config.toml
model = "multi-label image tagger"
train_examples = 45211
horizontal_flip = true
norm = "layernorm"
fused_qkv = true
inner_norm = false
patch_size = [2, 2]
num_labels = 68
residual_init = "none"
optimizer = "muon"
learning_rate = 0.0045
max_steps = 11700
batch_size = 128
Rows from block 6, named by matrix and row number. Rows with one number belong to one neuron. Each number is 50 + 12 x the weight over its row's rms, rounded and kept within 0 to 99. All counts start at 0. After the name is the row's rms in percent of the matrix's.
# gate: MLP gate (model.blocks.6.mlp.gate.weight, 384x192), inputs 128-191
# fc1: MLP up (model.blocks.6.mlp.fc1.weight, 384x192), inputs 128-191
# fc2: MLP down (model.blocks.6.mlp.fc2.weight, 192x384, transposed), outputs 128-191
gate.197 102:62 51 61 42 61 45 43 28 59 19 65 49 59 52 50 36 61 71 28 41 44 43 56 38 50 42 41 51 56 42 35 18 49 40 37 61 43 18 49 61 51 25 38 53 62 54 61 60 54 35 55 40 44 54 31 61 64 53 30 53 54 34 76 60
fc1.197 105:72 74 53 63 58 50 46 32 66 31 51 48 60 52 41 31 80 42 48 73 37 33 72 69 20 48 54 55 59 53 49 50 67 41 51 60 47 55 49 72 37 44 45 47 63 44 56 39 37 66 53 37 36 57 30 42 36 68 26 55 57 59 87 45
fc2.197 112:62 67 50 50 52 45 46 52 31 50 34 35 60 34 50 67 35 36 26 50 85 37 53 49 52 40 26 53 63 39 49 55 47 52 36 31 52 38 29 62 55 47 28 47 56 47 50 54 79 54 54 71 40 54 58 47 72 42 52 55 45 49 30 61
gate.198 104:48 47 50 69 46 62 67 60 51 48 52 67 48 66 54 63 54 50 44 65 47 57 34 38 37 34 43 66 57 48 64 65 31 61 44 37 56 50 64 48 42 58 59 50 36 43 76 53 66 56 42 34 51 35 43 49 38 60 60 67 74 40 74 44
fc1.198 112:52 32 57 78 54 49 40 57 50 62 53 55 55 49 49 56 49 23 60 35 52 56 51 57 53 48 48 43 46 35 52 48 47 51 39 48 37 63 53 60 32 60 56 37 55 46 35 49 55 69 42 62 46 54 45 47 60 37 08 69 50 35 55 49
fc2.198 109:49 54 43 52 48 55 45 37 58 65 57 56 55 67 36 35 56 81 55 63 74 47 60 52 63 41 38 40 52 52 56 28 45 49 46 22 63 60 84 52 44 34 46 52 51 43 40 62 66 29 55 31 45 47 48 19 57 48 36 55 65 49 47 49
gate.199 108:58 46 36 50 50 48 67 35 67 51 51 61 79 52 61 61 45 48 38 63 45 59 68 45 53 63 42 51 64 38 43 73 43 62 42 62 31 55 54 41 56 58 34 57 41 48 64 34 36 63 83 56 58 47 65 44 63 50 62 51 68 44 64 19
fc1.199 110:56 60 36 53 64 52 24 38 47 44 43 62 41 51 40 51 65 44 52 62 61 35 48 58 56 50 40 27 82 44 40 58 54 50 66 54 59 50 61 34 39 50 38 64 42 39 54 54 54 66 50 41 47 60 50 52 53 45 52 55 34 60 52 42
fc2.199 105:43 31 42 44 21 50 23 48 54 29 32 38 54 60 55 68 42 53 64 51 47 56 31 43 44 33 62 50 48 48 59 49 67 60 35 40 51 36 47 47 58 53 40 67 70 43 46 48 52 38 53 24 48 60 77 68 66 38 46 73 38 51 38 62
gate.200 101:68 64 51 45 60 68 49 70 73 51 40 31 42 45 32 66 41 44 48 58 44 50 52 56 48 56 41 49 45 31 71 42 44 33 50 48 59 56 49 64 59 55 44 46 48 66 80 51 50 60 69 59 52 63 27 51 43 48 52 48 56 37 40 68
fc1.200 111:41 52 30 35 54 36 70 47 44 52 51 66 58 51 43 59 39 59 79 27 42 43 45 51 42 72 63 51 40 66 43 59 53 81 62 45 49 55 55 62 44 76 56 54 33 49 42 68 23 52 62 69 62 41 44 57 45 63 62 69 38 37 65 66
fc2.200 101:59 36 47 70 47 61 47 49 59 44 62 33 54 33 38 51 66 50 36 57 56 57 44 49 53 72 42 29 61 25 39 72 49 56 54 36 46 41 43 55 44 24 64 39 41 46 56 55 61 51 62 52 50 44 52 45 55 67 36 33 48 46 50 51
gate.201 074:30 64 69 62 52 47 46 68 53 45 78 60 39 68 36 38 55 19 61 49 47 36 57 37 50 53 75 53 63 63 71 45 64 66 47 53 58 57 39 54 57 61 29 49 41 46 36 51 51 48 75 21 76 41 88 44 36 36 54 40 53 37 52 40
fc1.201 078:38 49 29 64 38 50 41 25 40 43 54 51 34 62 51 37 56 55 39 56 67 52 60 66 62 49 64 48 65 46 38 46 51 47 45 50 60 61 41 42 50 55 78 62 38 35 55 48 44 51 51 49 47 52 25 30 43 74 56 60 54 74 55 32
fc2.201 074:52 45 32 40 40 55 45 64 19 44 56 54 45 47 20 52 43 45 79 60 40 46 62 47 60 38 68 48 47 58 50 32 38 67 43 39 52 54 59 40 45 42 43 56 71 61 55 60 57 44 51 42 66 61 47 52 45 40 45 59 64 39 55 62
gate.202 107:40 85 55 39 46 43 57 72 45 49 51 46 41 32 59 74 47 41 49 56 60 52 54 60 43 78 58 60 63 37 33 44 57 50 54 59 28 36 69 42 45 22 52 55 48 41 53 55 47 28 46 58 43 57 70 51 37 58 32 43 55 39 57 35
fc1.202 117:49 52 55 56 44 53 38 69 60 53 56 60 60 56 56 45 57 28 49 51 42 62 29 81 43 42 57 65 45 25 53 58 52 39 29 41 30 40 49 33 32 53 50 59 35 63 57 64 44 70 41 53 44 56 55 44 43 72 62 41 61 70 50 46
fc2.202 115:69 50 77 59 56 58 53 52 60 64 39 67 28 44 50 53 48 58 40 63 67 62 47 37 64 59 39 48 49 55 40 50 51 37 56 49 35 46 28 51 35 58 50 41 64 51 40 53 40 60 46 49 50 23 57 48 37 62 47 54 31 45 37 46
gate.203 100:54 49 49 34 58 62 51 51 76 47 41 52 49 44 36 57 52 42 44 60 71 59 52 37 53 50 64 39 58 62 39 61 53 47 39 51 44 50 44 60 42 68 38 52 52 56 46 33 60 52 49 53 51 64 56 54 72 30 25 66 72 53 36 44
fc1.203 099:50 58 52 50 62 37 62 56 50 72 60 63 43 28 63 74 42 31 37 55 51 72 36 49 38 52 64 47 40 51 32 61 34 39 46 59 49 68 55 36 48 66 45 41 30 37 62 35 49 62 51 46 24 40 69 45 52 49 40 50 51 63 56 65
fc2.203 101:58 34 74 48 57 50 51 41 53 50 32 57 38 69 26 52 42 58 43 40 51 58 52 55 44 48 42 61 48 49 42 59 51 48 42 43 41 46 66 62 38 41 46 42 52 68 69 54 75 44 48 41 30 53 28 56 72 53 73 83 29 37 53 50
gate.204 114:51 65 28 47 62 46 49 47 22 48 62 56 47 51 56 48 62 52 54 42 64 56 66 47 45 56 47 29 37 33 44 27 57 59 28 33 28 66 50 57 37 74 67 33 39 48 57 54 31 49 34 59 45 47 45 52 52 34 52 74 46 63 64 47
fc1.204 110:55 41 33 37 60 29 53 43 17 50 63 64 38 47 68 46 38 24 59 41 72 64 52 41 79 55 44 53 44 62 38 24 31 42 45 41 80 82 64 56 50 56 52 38 52 29 61 46 59 36 56 64 37 38 59 62 42 62 54 48 44 32 50 54
fc2.204 115:61 57 50 59 48 38 35 52 52 41 49 59 40 49 16 41 68 49 45 45 52 56 51 53 67 64 37 49 61 30 63 38 57 42 42 67 51 51 38 24 42 59 34 43 42 51 48 81 52 64 43 48 67 53 47 41 37 45 46 61 45 54 58 42
gate.205 093:36 49 54 57 48 55 56 40 45 63 57 46 53 53 47 60 49 78 46 35 43 35 39 39 57 32 70 46 44 59 53 31 54 40 57 75 60 45 41 31 81 63 60 34 58 51 46 53 37 36 29 26 32 72 36 37 59 33 66 60 67 56 50 50
fc1.205 102:64 40 47 45 61 39 37 61 58 42 38 54 52 40 55 59 40 37 68 59 67 55 46 56 47 51 66 59 56 64 45 65 61 48 25 40 58 33 49 58 31 37 53 58 38 42 60 74 55 45 67 58 60 33 65 65 57 47 42 38 64 42 56 57
fc2.205 099:53 42 32 35 54 51 42 58 36 42 44 50 50 40 41 29 42 45 67 45 52 62 39 45 50 60 39 34 64 30 55 66 56 61 43 61 57 25 57 36 64 56 59 53 55 59 56 42 58 40 68 56 39 50 70 56 40 61 63 76 62 68 65 58
gate.206 107:64 62 47 54 27 54 49 41 61 58 55 56 46 64 71 63 39 47 49 65 31 48 59 54 53 61 41 29 46 41 47 40 28 45 49 43 85 35 59 52 28 55 54 33 68 51 56 46 60 62 68 54 47 53 68 58 46 23 64 61 40 54 61 53
fc1.206 109:38 56 28 57 51 32 22 61 61 56 66 56 58 27 35 39 43 45 42 71 26 47 35 42 42 47 61 63 74 55 56 65 39 62 60 48 53 58 52 63 39 67 65 40 37 44 60 66 42 32 47 33 40 30 38 54 59 36 39 71 56 54 32 54
fc2.206 111:48 48 52 61 54 44 43 51 54 47 48 38 61 53 34 52 52 69 57 59 60 45 54 63 52 45 37 47 37 55 51 50 64 38 57 64 54 44 51 47 26 43 57 42 50 34 40 48 41 60 48 52 55 57 67 24 45 37 52 65 58 51 62 67
gate.207 107:51 62 60 68 53 58 69 41 66 38 60 62 67 68 48 31 58 50 28 68 51 31 80 51 38 39 52 35 47 68 54 44 39 45 52 44 51 46 62 62 56 33 34 52 43 65 54 22 58 52 59 42 42 43 40 63 49 57 56 68 46 53 47 58
fc1.207 109:57 65 48 42 46 65 43 72 47 47 45 27 56 33 67 63 44 66 55 35 56 55 44 55 18 36 42 60 62 48 43 53 56 53 62 51 44 45 47 42 46 51 27 36 45 27 53 65 42 43 46 40 53 80 32 20 17 60 53 42 40 63 45 46
fc2.207 110:55 69 53 43 60 55 46 53 53 77 73 33 38 39 05 59 50 47 48 57 40 46 49 63 50 56 43 42 44 47 45 70 58 69 45 59 49 45 58 49 52 45 63 64 36 68 43 53 43 65 53 52 51 37 70 72 59 39 75 79 52 37 59 42
gate.208 090:40 52 41 48 46 45 57 24 33 82 57 29 48 51 41 56 54 67 21 41 52 37 50 30 46 33 53 44 38 61 60 42 43 64 68 45 46 23 62 52 56 81 66 58 48 44 49 47 47 55 50 31 29 49 48 74 41 49 55 56 40 61 68 50
fc1.208 104:68 57 49 59 51 36 57 62 38 47 48 50 47 48 50 40 54 79 55 57 35 42 52 63 64 55 46 69 51 52 55 64 64 37 65 52 36 46 51 39 35 69 79 52 51 60 30 36 46 52 52 60 44 56 38 55 60 59 50 44 54 43 54 56
fc2.208 093:47 67 51 52 50 56 45 42 38 35 54 54 55 63 56 62 45 35 60 54 40 54 39 47 42 42 66 50 34 58 28 63 32 46 64 52 62 36 54 53 71 36 51 39 53 56 41 60 42 25 45 41 47 50 67 62 57 55 51 70 35 68 43 49
gate.209 104:58 68 35 58 66 58 20 58 53 25 64 59 30 41 41 43 52 48 45 64 52 62 53 52 44 60 59 42 39 60 79 55 51 58 37 59 54 26 58 71 76 45 38 53 49 60 62 53 65 55 49 47 47 59 63 44 62 48 35 37 49 71 50 51
fc1.209 106:57 61 42 42 34 51 62 57 74 48 19 59 70 42 57 35 51 55 49 34 64 42 49 38 52 60 47 42 71 80 72 35 40 38 53 61 57 37 43 52 48 30 28 66 51 55 34 76 46 25 47 52 66 48 47 56 67 83 70 38 51 62 67 50
fc2.209 104:60 18 44 30 52 59 50 17 54 47 73 42 77 51 26 18 50 47 65 50 49 67 58 49 67 55 55 64 51 34 43 48 49 42 51 60 47 65 47 60 55 46 51 51 50 32 46 42 53 29 47 65 35 67 45 41 53 34 64 38 43 51 41 49
gate.210 100:49 45 30 33 69 60 60 60 55 44 27 46 47 44 74 48 51 57 53 66 48 59 56 76 28 70 72 53 53 48 42 45 48 47 58 58 51 39 60 53 58 46 44 35 68 40 51 46 40 49 38 58 45 56 55 39 62 42 61 37 37 45 57 44
fc1.210 107:44 32 54 30 56 56 54 43 53 30 57 61 59 63 37 40 70 43 52 31 82 59 52 39 74 53 37 39 22 59 62 55 56 32 34 42 55 36 47 36 52 57 45 46 33 50 27 56 70 56 66 44 52 52 66 57 47 69 43 39 53 38 45 39
fc2.210 107:45 66 57 55 83 32 43 46 56 63 75 29 32 50 49 49 67 47 38 54 61 35 44 63 39 74 66 65 66 56 46 66 54 45 47 40 66 63 58 50 59 50 44 64 69 48 60 49 38 24 50 58 39 38 69 53 54 57 73 66 40 53 35 46
gate.211 108:53 76 62 46 56 42 76 52 27 55 79 64 49 53 62 56 40 46 55 53 59 37 55 37 52 74 60 55 46 50 41 31 68 59 73 60 51 63 53 49 49 51 56 52 36 66 54 63 47 42 38 65 35 26 44 52 45 39 46 47 60 52 51 56
fc1.211 103:66 62 56 46 47 39 80 31 28 44 83 70 82 53 43 51 71 55 64 45 59 42 61 40 50 58 56 47 57 54 50 31 31 62 56 55 62 48 63 57 38 55 71 62 49 47 55 60 39 54 28 51 34 30 44 51 38 63 55 62 53 39 41 40
fc2.211 110:42 50 59 57 54 66 29 41 39 46 55 24 31 50 47 58 55 54 43 61 63 36 51 57 43 53 28 54 64 32 66 46 55 25 42 63 51 48 41 59 48 50 10 67 43 35 46 65 62 60 65 52 53 55 61 49 37 49 44 42 57 60 47 57
gate.212 104:41 40 60 63 57 49 29 38 48 64 58 69 24 67 70 55 54 58 39 55 43 55 32 43 40 34 49 32 57 37 30 69 36 46 37 46 49 68 47 72 60 64 52 63 53 48 58 71 25 56 81 70 26 25 44 62 46 48 55 45 37 33 51 56
fc1.212 110:40 27 41 67 37 63 29 48 17 64 52 54 64 67 36 48 57 56 66 55 59 69 59 57 29 55 51 34 36 55 65 65 37 57 50 37 44 44 53 44 40 50 55 53 36 78 48 78 47 40 48 50 37 47 44 37 46 61 72 50 45 53 55 51
fc2.212 109:45 74 63 54 32 48 38 37 40 42 51 42 48 55 40 38 65 55 44 25 41 42 46 35 63 71 51 59 39 58 58 32 66 58 50 36 67 61 47 50 35 44 47 53 75 41 59 64 56 44 49 44 61 58 39 59 58 50 42 61 48 65 58 78
gate.213 112:52 52 62 42 69 44 72 35 33 48 52 60 26 32 65 50 52 38 37 31 44 45 54 59 30 73 41 69 67 58 40 53 49 40 60 41 69 75 49 41 37 42 43 46 49 46 61 54 63 40 79 50 50 51 59 51 61 75 57 45 42 48 46 53
fc1.213 114:50 43 40 77 52 68 40 40 45 64 51 49 59 57 55 40 40 42 53 25 37 32 52 60 54 53 50 34 38 40 53 49 53 51 38 42 50 47 46 60 56 47 64 66 56 55 27 54 63 35 28 49 43 59 67 62 58 47 44 56 24 65 58 58
fc2.213 113:44 55 50 30 41 39 57 62 54 34 52 52 50 53 31 57 52 68 40 46 38 67 40 42 64 51 68 44 45 52 15 49 57 38 41 31 47 67 59 54 37 52 57 33 53 58 79 50 34 49 61 60 66 38 54 48 60 54 64 63 59 32 48 48
gate.214 102:65 73 56 43 33 67 62 46 48 62 32 42 49 39 34 70 54 46 46 57 47 59 42 48 47 53 41 47 54 34 57 75 69 57 61 52 75 47 31 45 43 58 65 47 53 69 61 65 49 58 45 31 65 55 46 60 51 32 40 67 50 43 47 56
fc1.214 108:58 63 53 42 36 55 39 53 35 47 65 38 63 42 51 68 38 41 47 46 47 46 56 54 47 48 37 36 41 34 49 72 59 27 58 48 53 41 46 72 36 35 51 36 48 62 77 68 51 27 74 42 40 48 51 41 59 41 66 35 57 41 44 43
fc2.214 099:68 58 47 57 62 42 73 54 30 71 50 42 66 55 56 57 66 51 52 44 51 35 46 35 55 60 46 53 43 43 46 53 38 54 64 57 60 48 60 37 48 41 35 62 38 32 29 55 70 52 45 53 51 54 43 42 47 57 48 67 70 49 61 33
gate.215 098:60 42 60 38 32 32 42 69 57 64 37 51 53 40 67 29 73 62 53 54 59 58 73 58 55 45 44 58 44 60 45 48 48 49 70 58 47 59 62 59 44 43 66 36 27 35 63 65 53 77 63 64 35 55 49 45 56 73 65 52 58 40 39 53
fc1.215 104:59 49 38 44 62 54 70 51 45 46 74 50 44 49 71 43 51 38 43 35 57 41 54 46 45 32 54 47 35 32 49 31 50 38 70 68 76 44 47 59 22 28 45 51 36 57 48 68 46 37 57 63 54 59 53 67 63 29 55 56 43 41 39 52
fc2.215 093:50 73 45 33 35 55 50 69 54 66 37 42 54 84 44 44 58 52 47 36 40 52 52 46 39 60 55 53 50 57 48 44 41 41 60 70 19 39 35 32 65 67 39 56 62 62 47 36 48 32 42 42 54 41 40 47 21 64 61 45 66 35 56 56
gate.216 108:40 33 71 30 46 59 54 43 51 57 66 47 57 55 62 66 40 53 37 42 39 34 70 60 62 68 45 55 63 26 37 52 30 45 42 44 34 49 52 44 59 67 42 52 49 54 58 56 73 60 53 42 41 21 50 60 46 58 66 50 51 44 71 59
fc1.216 113:40 38 58 53 53 34 52 48 37 51 63 60 62 52 51 46 68 30 45 63 35 45 54 67 62 59 59 38 53 61 34 55 41 59 25 47 43 48 14 54 49 30 40 60 58 58 55 27 54 52 71 44 41 63 57 41 61 37 51 51 52 67 81 38
fc2.216 108:62 56 64 38 45 55 33 62 56 35 40 38 47 65 71 45 51 38 62 16 68 46 44 36 52 39 35 49 56 55 44 41 47 55 45 44 38 59 48 40 45 68 55 85 62 46 37 65 49 67 59 48 65 30 20 55 23 57 15 48 40 44 67 46
gate.217 097:32 47 67 63 58 54 38 45 49 77 56 45 36 35 47 46 37 54 51 48 41 32 52 33 40 28 47 45 47 65 57 58 58 45 62 39 43 36 51 44 66 54 59 67 45 69 39 77 49 37 64 48 58 52 57 67 57 48 45 50 42 52 83 30
fc1.217 107:72 52 45 52 61 50 47 40 85 60 51 57 58 70 57 55 49 53 37 53 45 47 43 40 53 37 53 41 60 37 50 69 56 56 51 30 37 54 72 60 56 64 49 49 53 45 62 42 55 50 57 53 52 30 47 24 42 38 49 50 65 61 29 74
fc2.217 111:48 67 60 57 42 36 32 76 55 67 54 49 48 54 70 61 67 43 27 71 81 51 55 40 67 65 26 45 43 58 56 41 48 50 56 63 26 65 47 55 55 46 27 59 55 36 43 61 57 50 41 44 64 36 58 47 36 34 56 38 32 41 27 34
gate.218 106:38 55 55 25 57 32 71 34 69 43 47 45 34 33 36 50 57 58 69 39 45 55 49 51 44 27 42 51 64 50 42 62 42 42 48 28 40 55 66 54 65 31 60 40 53 63 55 29 70 35 57 40 68 42 37 38 54 51 41 71 41 55 54 39
fc1.218 104:51 64 51 22 51 76 46 52 54 38 38 58 58 44 31 50 58 58 40 55 62 44 50 46 27 54 49 58 45 62 39 47 67 89 82 38 53 27 38 46 34 51 39 39 43 36 65 33 46 62 41 52 52 57 49 62 76 44 38 42 49 53 38 47
fc2.218 106:65 63 57 31 43 43 69 47 47 58 49 46 45 47 48 50 52 48 74 77 47 41 37 52 52 50 44 49 39 64 50 55 40 51 34 37 44 44 51 35 52 48 68 39 23 48 38 74 37 63 37 59 50 47 49 54 52 59 56 62 49 54 44 52
gate.219 113:44 47 24 66 36 60 44 26 36 54 62 55 46 57 47 49 56 47 67 38 58 42 40 44 51 56 53 46 33 53 55 56 58 59 42 49 50 29 51 48 71 47 37 47 56 37 44 56 44 52 69 78 46 41 63 43 57 36 74 46 57 45 78 47
fc1.219 103:31 64 46 54 42 41 73 27 54 53 55 46 47 64 45 65 53 43 55 43 32 59 48 45 63 54 49 68 54 21 27 55 46 47 31 55 64 56 70 53 71 45 48 44 50 39 35 46 55 44 58 34 54 62 43 44 52 57 37 39 79 43 55 74
fc2.219 105:61 50 50 50 46 43 72 45 52 51 40 45 39 37 51 57 34 60 59 48 35 60 54 69 64 72 51 15 56 68 79 59 45 62 51 65 26 43 56 38 63 66 49 41 51 46 52 46 54 36 42 39 27 43 44 59 56 56 51 41 39 53 28 23
gate.220 093:54 48 51 69 27 66 68 35 51 57 28 57 61 45 65 51 45 38 54 44 51 59 33 43 64 64 66 43 43 43 42 37 76 44 47 42 67 33 62 33 43 39 63 37 54 43 46 49 42 21 58 76 51 45 59 64 54 63 50 46 44 60 46 50
fc1.220 094:54 48 57 54 37 51 52 53 34 57 49 28 49 46 50 42 60 49 81 45 48 49 45 54 40 36 44 57 42 66 29 72 64 65 42 36 64 63 27 43 31 58 63 67 46 48 52 49 60 34 55 52 52 56 30 58 57 59 52 30 41 56 48 73
fc2.220 096:49 55 41 53 36 46 49 36 62 59 47 63 33 73 36 61 17 61 27 55 71 44 70 31 54 53 76 38 82 51 55 60 48 56 44 56 40 35 58 31 54 42 52 43 59 52 49 61 39 47 41 52 55 43 55 33 40 56 59 49 30 59 48 33
gate.221 093:35 64 33 36 27 54 72 63 63 51 36 64 39 35 54 57 64 63 37 31 47 51 39 47 35 64 66 72 55 42 43 68 54 51 33 57 55 56 51 68 47 60 41 40 61 56 69 72 43 54 45 39 21 41 30 54 51 35 54 50 40 33 53 62
fc1.221 098:50 39 63 43 59 57 39 55 51 73 44 41 59 21 36 54 46 52 51 60 64 45 57 30 52 53 48 55 48 55 29 62 41 38 55 67 59 50 46 48 59 27 54 52 45 48 50 50 56 37 61 47 35 62 87 45 56 29 39 72 79 45 35 54
fc2.221 092:49 62 52 36 58 11 39 41 59 42 54 68 27 24 39 51 43 42 59 62 32 30 46 62 50 51 51 57 71 48 36 46 31 42 53 53 44 38 60 59 30 47 44 40 48 59 40 56 46 40 27 49 62 28 44 64 48 50 39 46 60 65 50 54
gate.222 073:18 53 61 54 74 51 31 42 53 56 59 37 43 32 43 65 49 71 58 61 47 36 45 64 47 43 47 39 48 44 53 59 54 81 36 50 48 39 56 42 51 61 47 50 63 55 48 58 43 50 54 18 63 54 72 57 60 49 40 50 53 61 35 55
fc1.222 078:61 34 68 53 42 60 61 53 57 58 56 53 52 60 45 66 33 41 51 51 60 37 42 45 31 53 42 56 52 60 58 51 44 57 34 67 52 41 58 34 58 38 31 46 49 58 40 70 67 31 55 58 66 67 40 45 43 50 36 61 46 33 44 44
fc2.222 077:48 47 62 71 53 77 26 40 55 71 51 53 24 36 45 37 52 40 54 52 53 27 33 58 52 34 49 59 57 56 59 53 54 64 65 33 50 34 44 33 47 41 51 62 75 43 60 77 40 61 73 36 64 61 64 67 44 44 42 53 60 49 43 63
gate.223 100:42 62 46 58 55 49 55 57 61 71 66 63 56 52 67 56 33 51 51 49 49 61 73 45 47 45 54 44 34 44 45 46 46 44 55 47 54 46 57 63 41 65 44 50 22 48 57 56 41 42 65 43 59 54 50 62 53 34 63 43 38 54 43 27
fc1.223 093:47 62 52 50 53 58 60 54 65 46 43 46 52 33 57 34 44 26 52 35 26 69 71 56 43 44 52 47 42 49 36 47 58 56 58 55 43 63 64 42 56 53 26 27 63 62 35 45 53 60 64 33 78 68 55 54 57 64 57 31 56 53 40 76
fc2.223 100:60 59 49 60 47 46 56 56 60 60 74 58 52 64 71 56 66 57 52 64 34 27 50 63 47 44 47 38 39 14 47 46 58 56 42 49 75 49 26 60 52 42 70 36 12 53 43 37 36 50 45 45 56 49 54 54 56 38 45 53 59 35 43 55
gate.224 096:50 68 39 64 37 48 46 44 59 60 44 52 42 33 61 43 51 41 30 55 37 38 74 36 64 45 49 28 37 54 41 65 52 47 46 54 48 49 46 49 84 30 67 53 74 63 52 45 41 45 51 60 56 61 42 57 69 47 40 49 66 49 57 49
fc1.224 101:52 56 41 36 39 40 47 53 44 30 32 51 56 51 47 52 34 53 53 44 47 40 73 63 49 43 49 48 79 59 63 40 58 49 37 40 49 37 34 44 57 56 64 49 37 55 46 71 47 56 43 53 39 26 55 45 57 33 47 52 26 75 64 26
fc2.224 097:42 58 40 43 49 66 50 51 59 51 49 39 51 46 41 47 34 46 46 53 62 49 36 58 47 55 50 22 59 51 44 52 27 59 49 55 40 60 54 51 46 47 30 56 33 52 60 45 66 58 73 41 50 25 73 50 48 68 50 28 28 71 38 53
gate.225 083:48 64 55 48 66 60 27 68 51 53 32 56 68 61 62 27 46 50 57 50 45 50 46 49 43 68 21 46 17 71 41 51 49 51 59 47 49 34 46 47 36 51 50 54 55 45 53 44 44 45 48 78 31 62 66 62 48 54 48 42 53 56 67 54
fc1.225 083:49 65 37 47 40 53 39 69 60 51 28 40 55 57 48 37 38 30 67 49 37 61 45 45 40 73 40 50 39 69 33 44 58 36 41 47 45 41 60 39 81 60 46 62 39 37 50 53 64 57 42 74 75 85 22 61 58 31 37 55 51 65 35 50
fc2.225 082:33 57 56 47 41 51 49 28 57 42 65 45 48 68 36 53 34 70 32 30 64 34 58 39 59 33 39 58 58 48 47 61 41 58 52 70 62 50 55 68 47 60 67 48 53 47 37 29 59 46 39 24 38 44 83 48 60 60 52 44 43 43 67 59
gate.226 103:51 75 38 47 55 46 53 45 41 47 39 66 65 53 28 35 41 62 51 62 51 40 39 56 58 60 28 55 63 27 60 51 35 42 48 23 35 52 57 45 60 69 31 32 59 63 64 56 47 57 43 75 37 54 80 42 61 52 30 74 53 40 50 52
fc1.226 104:38 63 30 61 33 41 36 40 56 38 38 55 66 52 36 60 49 34 66 42 61 35 62 45 57 42 48 51 49 43 51 46 59 40 52 42 59 57 50 57 50 54 61 27 50 33 49 48 49 60 67 41 50 46 76 34 40 54 42 60 34 43 33 61
fc2.226 108:46 53 51 48 59 44 50 39 52 55 55 52 45 62 65 56 45 36 38 36 42 57 30 39 28 45 61 40 60 64 45 58 44 61 41 60 56 67 68 62 48 42 49 48 46 51 55 46 53 30 53 73 46 43 38 50 52 40 41 57 28 55 47 60
gate.227 110:50 50 29 38 55 25 54 57 56 45 43 45 32 61 44 08 29 61 52 62 56 32 33 39 69 47 36 70 53 27 53 41 45 58 73 45 36 38 76 64 51 34 34 35 46 62 44 48 43 46 76 65 44 33 41 55 50 35 42 67 35 55 61 32
fc1.227 115:42 37 58 45 74 66 42 38 65 61 24 64 61 46 49 58 43 43 55 69 63 67 59 53 43 66 49 55 38 38 37 30 42 54 36 49 48 54 76 40 44 32 37 31 55 35 44 35 41 46 25 70 56 49 51 74 43 42 52 24 55 50 28 71
fc2.227 110:59 35 51 71 38 63 51 54 56 42 53 55 50 36 17 34 43 62 08 54 50 41 55 38 52 35 32 39 76 54 67 53 68 50 57 51 47 47 39 46 39 31 52 44 41 58 51 57 67 40 42 41 51 50 60 36 49 57 71 56 42 51 41 68
gate.228 096:63 65 56 59 40 75 72 54 30 45 38 34 34 23 55 56 45 54 42 62 63 26 47 52 54 50 41 57 62 59 49 67 56 33 41 51 69 46 63 51 43 61 56 57 35 43 14 44 46 59 27 37 28 53 37 67 77 42 48 63 50 56 37 45
fc1.228 104:48 61 64 51 46 50 56 43 56 53 59 61 66 66 60 33 34 39 49 39 61 66 40 55 56 65 35 37 26 38 41 34 46 48 50 31 32 56 53 46 58 42 47 40 53 30 57 54 33 34 50 73 61 62 43 18 53 69 43 34 54 47 29 48
fc2.228 099:60 50 52 35 59 52 42 50 53 61 86 37 24 58 51 55 50 47 51 59 41 59 52 39 62 64 43 55 43 37 67 55 54 44 41 36 52 55 33 32 47 52 30 62 46 52 39 59 47 51 64 45 29 52 56 47 54 29 33 66 60 55 52 64
gate.229 105:50 35 64 64 47 40 38 51 17 61 62 47 53 64 71 57 45 58 62 52 68 65 32 53 35 38 49 38 55 59 45 44 40 44 58 60 77 33 48 45 39 80 27 56 50 55 38 45 54 61 45 44 55 54 66 74 36 29 48 40 40 40 61 69
fc1.229 104:43 60 41 57 43 43 57 51 57 67 44 48 71 31 77 39 46 62 48 72 42 70 48 50 37 45 54 77 38 57 53 60 55 60 24 72 34 46 52 44 48 56 39 35 62 52 42 49 56 42 36 68 35 54 40 55 35 25 48 71 42 58 43 53
fc2.229 103:48 41 53 51 58 60 58 57 23 30 47 42 52 52 58 55 46 62 65 50 18 61 60 64 58 62 51 58 56 59 29 30 27 58 44 53 68 39 17 41 74 46 34 49 59 41 44 31 49 44 62 51 71 48 45 30 31 62 42 52 35 57 37 49
gate.230 107:42 36 50 58 46 36 45 45 32 72 44 60 30 60 50 70 55 54 61 50 46 45 49 51 66 75 66 36 51 51 28 35 53 60 57 81 44 46 32 58 37 47 43 72 46 51 48 54 41 55 64 41 76 58 65 73 51 48 42 84 37 46 53 43
fc1.230 107:51 55 42 30 63 45 43 51 40 56 49 48 58 58 46 41 39 38 41 48 57 52 63 49 47 66 69 70 48 45 69 61 55 42 52 43 51 34 67 53 77 56 39 33 37 46 49 64 51 30 27 61 46 48 51 40 41 69 66 57 64 63 27 41
fc2.230 108:40 35 54 59 49 37 50 75 51 43 47 63 43 44 50 22 55 43 51 66 50 65 44 59 62 48 42 61 58 62 40 38 21 54 37 44 44 55 64 53 73 61 52 51 58 62 37 32 71 44 66 38 68 53 54 53 37 35 58 56 58 37 52 71
gate.231 092:21 43 39 52 42 40 67 41 50 71 58 42 27 43 57 35 54 48 43 39 57 51 62 48 63 53 63 62 44 69 57 63 56 41 57 39 61 60 38 68 43 42 43 73 35 42 47 50 47 57 54 52 43 32 60 56 53 52 40 53 57 62 65 70
fc1.231 093:58 60 50 62 59 27 29 14 63 57 53 60 66 43 45 44 30 53 44 59 41 49 57 29 22 55 53 59 41 52 50 59 48 36 51 54 44 40 56 64 63 46 40 50 48 61 49 44 67 65 55 41 74 59 45 53 57 42 38 76 58 59 52 68
fc2.231 091:64 49 58 61 69 47 43 60 42 55 63 56 39 64 55 55 54 53 33 32 55 49 53 55 61 56 56 53 58 55 44 51 52 48 63 75 38 30 36 61 42 77 52 43 45 46 82 52 53 35 44 43 43 53 54 31 44 35 55 71 30 80 49 25